{"arch": "dit", "image_size": 48, "objective": "v", "activation": "gelu_tanh", "mlp_ratio": 4, "head_dim": 32, "patch_size": [4, 4], "layers": 12, "positions": "relative_bias", "optimizer": "adamw", "beta2": 0.98, "eps": 1e-08, "steps": 9100, "warmup_steps": 270}
Rows from block 2 of a small image diffusion model, named by matrix and row number. Rows with one number belong to one neuron. Each number is 50 + 15 x the weight over its row's rms, rounded and kept within 0 to 99. All counts start at 0.
After each neuron's rows are labels from the 100 images, of 14848 (inputs lightly noised), where the neuron reaches its highest value: "responds to" is what is common among them. Only what is clearly more common there than usual is listed. The data: microscope photos of single blood and bone marrow cells.
# fc1: MLP up (model.blocks.2.mlp.fc1.weight, 768x192), inputs 96-191
# fc2: MLP down (model.blocks.2.mlp.fc2.weight, 192x768, transposed), outputs 96-191

fc1.398:55 63 57 42 54 61 26 29 44 65 50 45 63 68 91 66 49 29 49 53 55 79 62 31 46 84 70 39 76 59 70 46 51 43 48 48 53 69 63 49 36 30 49 33 26 41 16 33 44 36 49 44 54 65 49 22 41 48 35 32 50 35 34 47 26 89 54 42 75 43 34 61 38 52 29 51 07 61 54 43 47 47 68 57 53 43 25 87 43 26 67 37 39 33 52 53
fc2.398:43 50 33 52 48 41 41 45 42 44 69 60 53 50 91 56 47 40 50 57 57 47 39 30 39 72 39 58 74 31 39 60 47 36 27 59 50 61 32 73 36 20 55 53 45 46 20 73 34 23 34 48 58 68 46 87 32 66 65 33 47 40 60 53 74 18 48 59 74 66 60 58 36 46 60 52 67 53 24 62 53 67 60 65 53 58 39 91 48 62 59 31 70 77 53 53
responds to: cell type: artefact

fc1.212:47 57 56 78 99 40 41 75 51 53 41 73 62 45 56 29 27 37 61 50 46 70 51 36 32 13 30 31 84 79 61 54 57 49 20 37 69 65 44 52 42 52 53 54 64 53 38 70 52 54 54 55 43 42 24 56 35 41 52 72 38 69 49 39 44 50 36 64 10 42 59 53 35 42 32 48 96 44 53 47 48 59 30 30 44 73 58 18 32 60 57 55 41 44 52 63
fc2.212:49 58 57 50 00 55 35 50 50 46 68 49 44 45 68 27 35 44 62 71 44 40 31 40 59 24 69 61 77 48 42 24 60 65 28 63 60 45 50 17 66 47 60 39 56 54 42 42 46 56 49 55 51 29 08 61 47 25 40 53 36 44 68 50 42 44 57 64 43 63 33 67 49 42 53 53 21 32 54 50 49 61 62 53 63 23 56 00 45 34 65 68 42 52 34 49
responds to: cell type: artefact

fc1.577:34 47 50 56 57 62 40 70 50 36 52 27 42 68 58 52 36 10 56 47 47 53 54 99 61 55 14 74 54 51 78 43 60 51 22 53 56 60 42 62 29 54 55 47 24 30 64 61 50 39 44 53 37 23 32 51 58 51 53 40 52 80 34 51 49 82 56 63 51 15 43 66 46 31 79 58 41 49 41 23 48 49 70 38 54 47 54 58 56 56 34 47 32 73 67 61
fc2.577:29 39 21 50 63 31 39 58 46 34 75 62 60 55 59 63 33 47 56 63 47 46 58 81 30 54 81 63 84 54 26 57 59 37 12 35 58 46 53 60 35 80 70 77 47 54 53 21 42 54 54 57 53 22 35 59 12 39 54 34 58 71 58 46 28 16 18 43 34 49 41 43 27 50 36 51 53 49 38 35 37 53 68 64 46 61 54 53 36 33 44 45 92 51 53 41
responds to: cell type: artefact

fc1.575:47 47 56 58 53 47 48 42 53 46 73 53 53 34 43 55 47 53 44 34 42 65 52 64 67 69 55 23 49 38 39 47 69 37 55 24 66 40 12 29 50 42 54 48 28 38 39 67 48 54 90 64 56 49 47 96 26 53 75 41 52 37 63 57 54 46 40 31 49 44 45 46 44 35 77 60 59 06 78 44 75 62 52 49 53 67 45 70 43 42 57 66 50 43 61 39
fc2.575:61 42 49 58 47 50 61 49 52 58 43 51 16 60 64 42 69 57 48 43 51 34 23 53 59 52 58 46 44 61 52 33 50 36 55 55 36 44 77 44 68 69 39 59 44 51 50 38 44 54 24 70 50 44 44 53 33 66 11 46 43 41 60 49 78 45 38 31 57 48 34 64 28 39 57 48 67 47 39 47 69 66 44 78 32 55 54 47 55 11 46 84 40 44 41 61
responds to: smear: peripheral blood

fc1.48:49 54 17 57 41 43 44 47 80 57 43 55 62 43 48 68 36 50 32 69 46 73 44 46 21 37 45 34 67 45 44 43 43 18 48 45 50 50 50 58 99 45 83 38 45 48 42 57 18 61 60 59 30 39 56 83 56 43 02 57 50 42 70 55 54 51 54 35 47 46 64 56 87 54 56 28 57 61 54 53 55 60 63 52 24 74 45 67 50 43 58 89 25 55 47 56
fc2.48:56 51 67 46 44 57 53 56 51 63 58 51 35 44 41 51 53 50 80 66 46 45 57 45 00 44 56 49 52 45 59 32 00 35 51 60 49 53 64 64 34 46 37 52 43 50 47 38 48 55 56 37 34 62 43 57 54 54 41 47 80 42 53 51 50 40 21 45 46 53 60 49 52 54 99 46 65 57 70 51 44 37 46 60 80 34 53 61 49 51 48 56 71 57 47 49
responds to: cell type: artefact

fc1.705:38 25 54 51 35 47 54 35 39 25 44 47 63 38 52 48 50 28 60 29 35 53 58 63 53 44 45 39 54 34 39 67 23 68 49 16 74 61 00 01 60 50 75 67 57 41 37 64 53 43 30 33 69 52 23 46 47 77 66 54 50 29 52 50 35 39 60 55 55 49 60 51 53 36 42 57 49 68 60 46 54 62 52 56 49 54 32 61 42 41 57 61 49 50 53 31
fc2.705:33 58 41 54 50 52 45 54 62 44 59 49 48 45 49 57 39 57 50 44 60 38 43 55 81 56 56 61 41 38 66 78 69 66 51 40 48 52 52 47 35 45 45 57 44 48 55 43 57 68 69 41 74 52 63 46 29 16 66 50 45 52 34 44 63 55 78 53 62 45 52 74 67 42 03 55 47 71 58 37 35 66 43 61 48 51 55 52 39 44 41 20 37 48 60 31
responds to: cell type: blast; cell type: promyelocyte

fc1.581:44 32 60 50 38 46 64 44 58 49 81 63 59 36 57 59 54 39 57 53 37 69 38 69 57 43 51 39 57 31 24 77 47 60 46 38 56 70 21 40 60 40 53 58 52 63 54 77 37 24 30 54 45 73 36 49 11 61 24 59 42 06 64 40 56 40 33 65 62 64 51 42 39 60 52 38 56 65 69 65 43 99 80 22 53 41 34 55 45 55 60 49 39 63 77 43
fc2.581:66 76 48 54 47 50 55 67 49 47 58 68 67 38 38 37 34 46 47 68 64 53 12 37 22 60 42 39 55 25 38 49 53 58 40 64 49 10 49 76 21 44 60 48 60 45 48 66 49 45 59 34 32 30 68 68 00 60 23 52 42 66 52 43 48 51 60 61 48 57 29 40 50 52 53 46 50 48 38 35 36 25 32 52 54 47 38 51 60 43 41 53 32 49 46 49
responds to: cell type: lymphocyte

fc1.563:44 30 44 41 39 62 61 47 43 47 88 28 58 51 51 50 52 51 45 27 48 53 47 47 53 50 48 45 38 44 47 99 80 44 46 41 39 41 11 59 36 41 28 44 43 62 60 58 48 70 54 70 60 49 47 69 43 26 30 58 61 39 60 38 44 38 48 37 60 67 59 51 65 46 71 66 49 37 99 53 58 49 59 59 63 62 52 60 45 53 58 46 42 54 59 45
fc2.563:31 41 59 45 46 40 65 62 44 41 44 51 54 58 54 40 54 57 33 31 38 48 60 58 75 57 55 30 57 47 49 12 70 23 57 41 44 50 72 73 77 55 43 54 57 46 56 24 48 67 65 70 44 52 57 24 48 46 66 62 42 48 57 45 64 54 50 37 45 35 44 37 42 46 56 52 48 33 00 36 54 55 31 59 00 58 66 53 49 28 49 48 20 33 53 51
responds to: cell type: lymphocyte

fc1.653:51 51 40 35 66 47 24 15 53 52 43 45 48 45 38 50 37 22 35 60 45 55 55 58 58 47 37 27 49 27 36 69 45 68 51 60 64 36 41 63 36 61 55 44 26 64 59 61 36 83 40 47 38 54 56 83 56 56 46 43 49 43 78 79 13 40 49 77 35 62 60 40 61 43 68 45 79 48 74 28 36 69 70 52 13 73 28 66 43 49 45 30 35 58 27 50
fc2.653:25 51 54 50 76 59 57 72 50 38 71 55 65 43 48 48 50 36 60 38 54 56 76 41 63 52 41 51 66 56 53 71 42 49 37 45 39 55 41 21 42 34 70 30 29 50 52 44 53 40 50 35 43 53 45 50 73 52 43 49 75 38 62 36 22 68 43 60 63 51 54 44 70 52 67 55 71 53 51 51 53 24 46 65 70 71 51 39 59 47 60 71 49 34 45 66
responds to: cell type: lymphocyte

fc1.414:50 60 55 42 64 55 71 64 51 59 51 36 67 46 49 57 48 58 44 55 66 51 39 23 30 49 64 56 36 53 44 58 33 46 84 35 55 10 51 39 56 52 51 36 45 65 70 49 45 52 46 47 46 59 48 49 43 57 50 28 58 14 83 55 31 42 64 40 44 38 58 54 50 28 63 57 71 88 44 25 50 60 46 28 32 44 49 68 64 26 30 41 42 18 62 26
fc2.414:37 70 73 62 41 52 57 71 55 61 67 67 48 51 57 38 50 37 47 46 70 65 48 35 63 46 25 55 19 54 55 69 35 44 65 64 45 44 49 54 49 59 86 64 40 44 59 63 61 39 49 56 46 56 42 67 50 75 47 33 54 42 33 46 85 57 65 70 47 47 51 48 45 43 38 35 37 88 49 65 48 38 46 61 60 59 31 68 40 43 49 32 77 57 52 47
responds to: cell type: artefact

fc1.690:51 19 47 36 41 68 40 42 58 36 51 53 61 59 57 72 47 52 51 61 40 52 61 71 53 32 45 62 40 42 29 43 40 53 58 32 96 50 51 45 58 09 52 37 46 48 53 56 47 48 50 45 40 23 31 61 66 46 63 55 83 20 45 65 48 21 36 62 42 76 50 43 39 46 64 40 48 59 33 39 42 49 40 46 44 47 38 65 38 56 63 64 55 62 24 70
fc2.690:46 47 47 19 51 57 61 58 42 50 22 50 49 47 26 57 35 28 48 41 21 48 64 41 22 71 49 48 73 48 31 30 42 40 35 40 53 32 53 49 37 51 59 28 30 47 56 44 55 51 51 59 50 71 63 66 72 28 67 60 49 49 19 58 52 28 20 57 55 48 63 51 79 48 21 59 61 16 77 53 51 50 48 24 46 31 47 41 44 77 39 51 62 41 62 65
responds to: smear: peripheral blood

fc1.123:53 36 56 33 39 57 57 36 55 73 64 46 69 40 51 53 33 66 52 46 50 35 47 66 54 41 43 50 40 41 42 51 50 53 67 19 64 42 00 50 53 46 77 64 48 48 36 45 40 56 38 43 57 53 53 57 66 50 62 62 68 34 58 85 41 23 54 63 57 34 43 17 53 41 35 34 62 99 83 43 54 50 41 46 48 53 38 43 35 45 35 16 51 50 64 31
fc2.123:37 56 44 64 51 38 62 50 37 74 62 46 58 29 51 47 16 39 41 56 55 62 86 40 43 60 60 59 30 75 47 76 45 39 43 85 52 42 58 26 43 66 48 26 47 47 45 57 46 43 64 45 35 44 69 52 59 84 98 64 70 51 51 58 66 49 84 51 56 50 49 49 43 53 48 63 52 97 37 58 54 40 48 60 51 70 53 36 48 50 36 30 62 56 36 61
responds to: cell type: blast

fc1.129:54 53 45 52 53 53 47 59 48 60 28 67 37 53 14 27 36 27 56 59 40 57 53 37 43 21 39 39 61 73 42 46 57 53 70 40 80 57 44 58 63 67 45 51 64 60 16 55 47 47 61 49 41 25 59 28 48 42 42 22 55 51 51 55 74 21 70 53 19 66 45 44 30 76 41 55 70 58 47 70 49 69 50 26 10 37 33 23 45 38 99 53 58 35 28 62
fc2.129:60 72 33 64 36 52 41 56 49 61 50 51 57 41 33 36 17 45 48 54 46 47 34 48 46 35 48 64 28 55 60 50 70 59 70 68 61 65 48 49 36 63 35 62 59 59 29 37 42 48 34 63 35 19 56 58 74 54 51 26 45 62 54 51 20 67 52 38 52 63 70 64 34 21 65 53 54 59 51 68 51 49 52 65 81 56 53 18 19 17 99 34 34 69 36 40
responds to: cell type: artefact

fc1.673:62 41 51 57 62 60 37 60 57 54 42 34 50 56 60 64 71 25 54 66 31 30 63 60 90 50 48 55 37 51 52 77 31 49 61 41 38 43 12 58 36 68 52 59 46 43 50 54 46 45 00 41 44 43 60 46 61 25 32 46 77 61 66 56 56 51 66 79 51 52 62 58 59 44 68 41 47 23 54 47 21 44 55 38 32 76 33 55 38 50 61 72 57 49 35 40
fc2.673:51 37 90 51 55 48 62 45 59 55 46 52 59 63 53 53 61 45 60 36 47 74 74 49 73 59 42 42 63 32 44 66 58 36 59 38 49 56 70 41 44 48 67 45 62 52 43 58 53 29 58 42 32 36 53 79 52 54 37 55 79 55 52 38 08 46 34 59 46 16 85 73 54 46 56 52 65 22 28 61 39 69 58 46 39 80 51 44 62 54 50 83 55 54 33 54
responds to: cell type: lymphocyte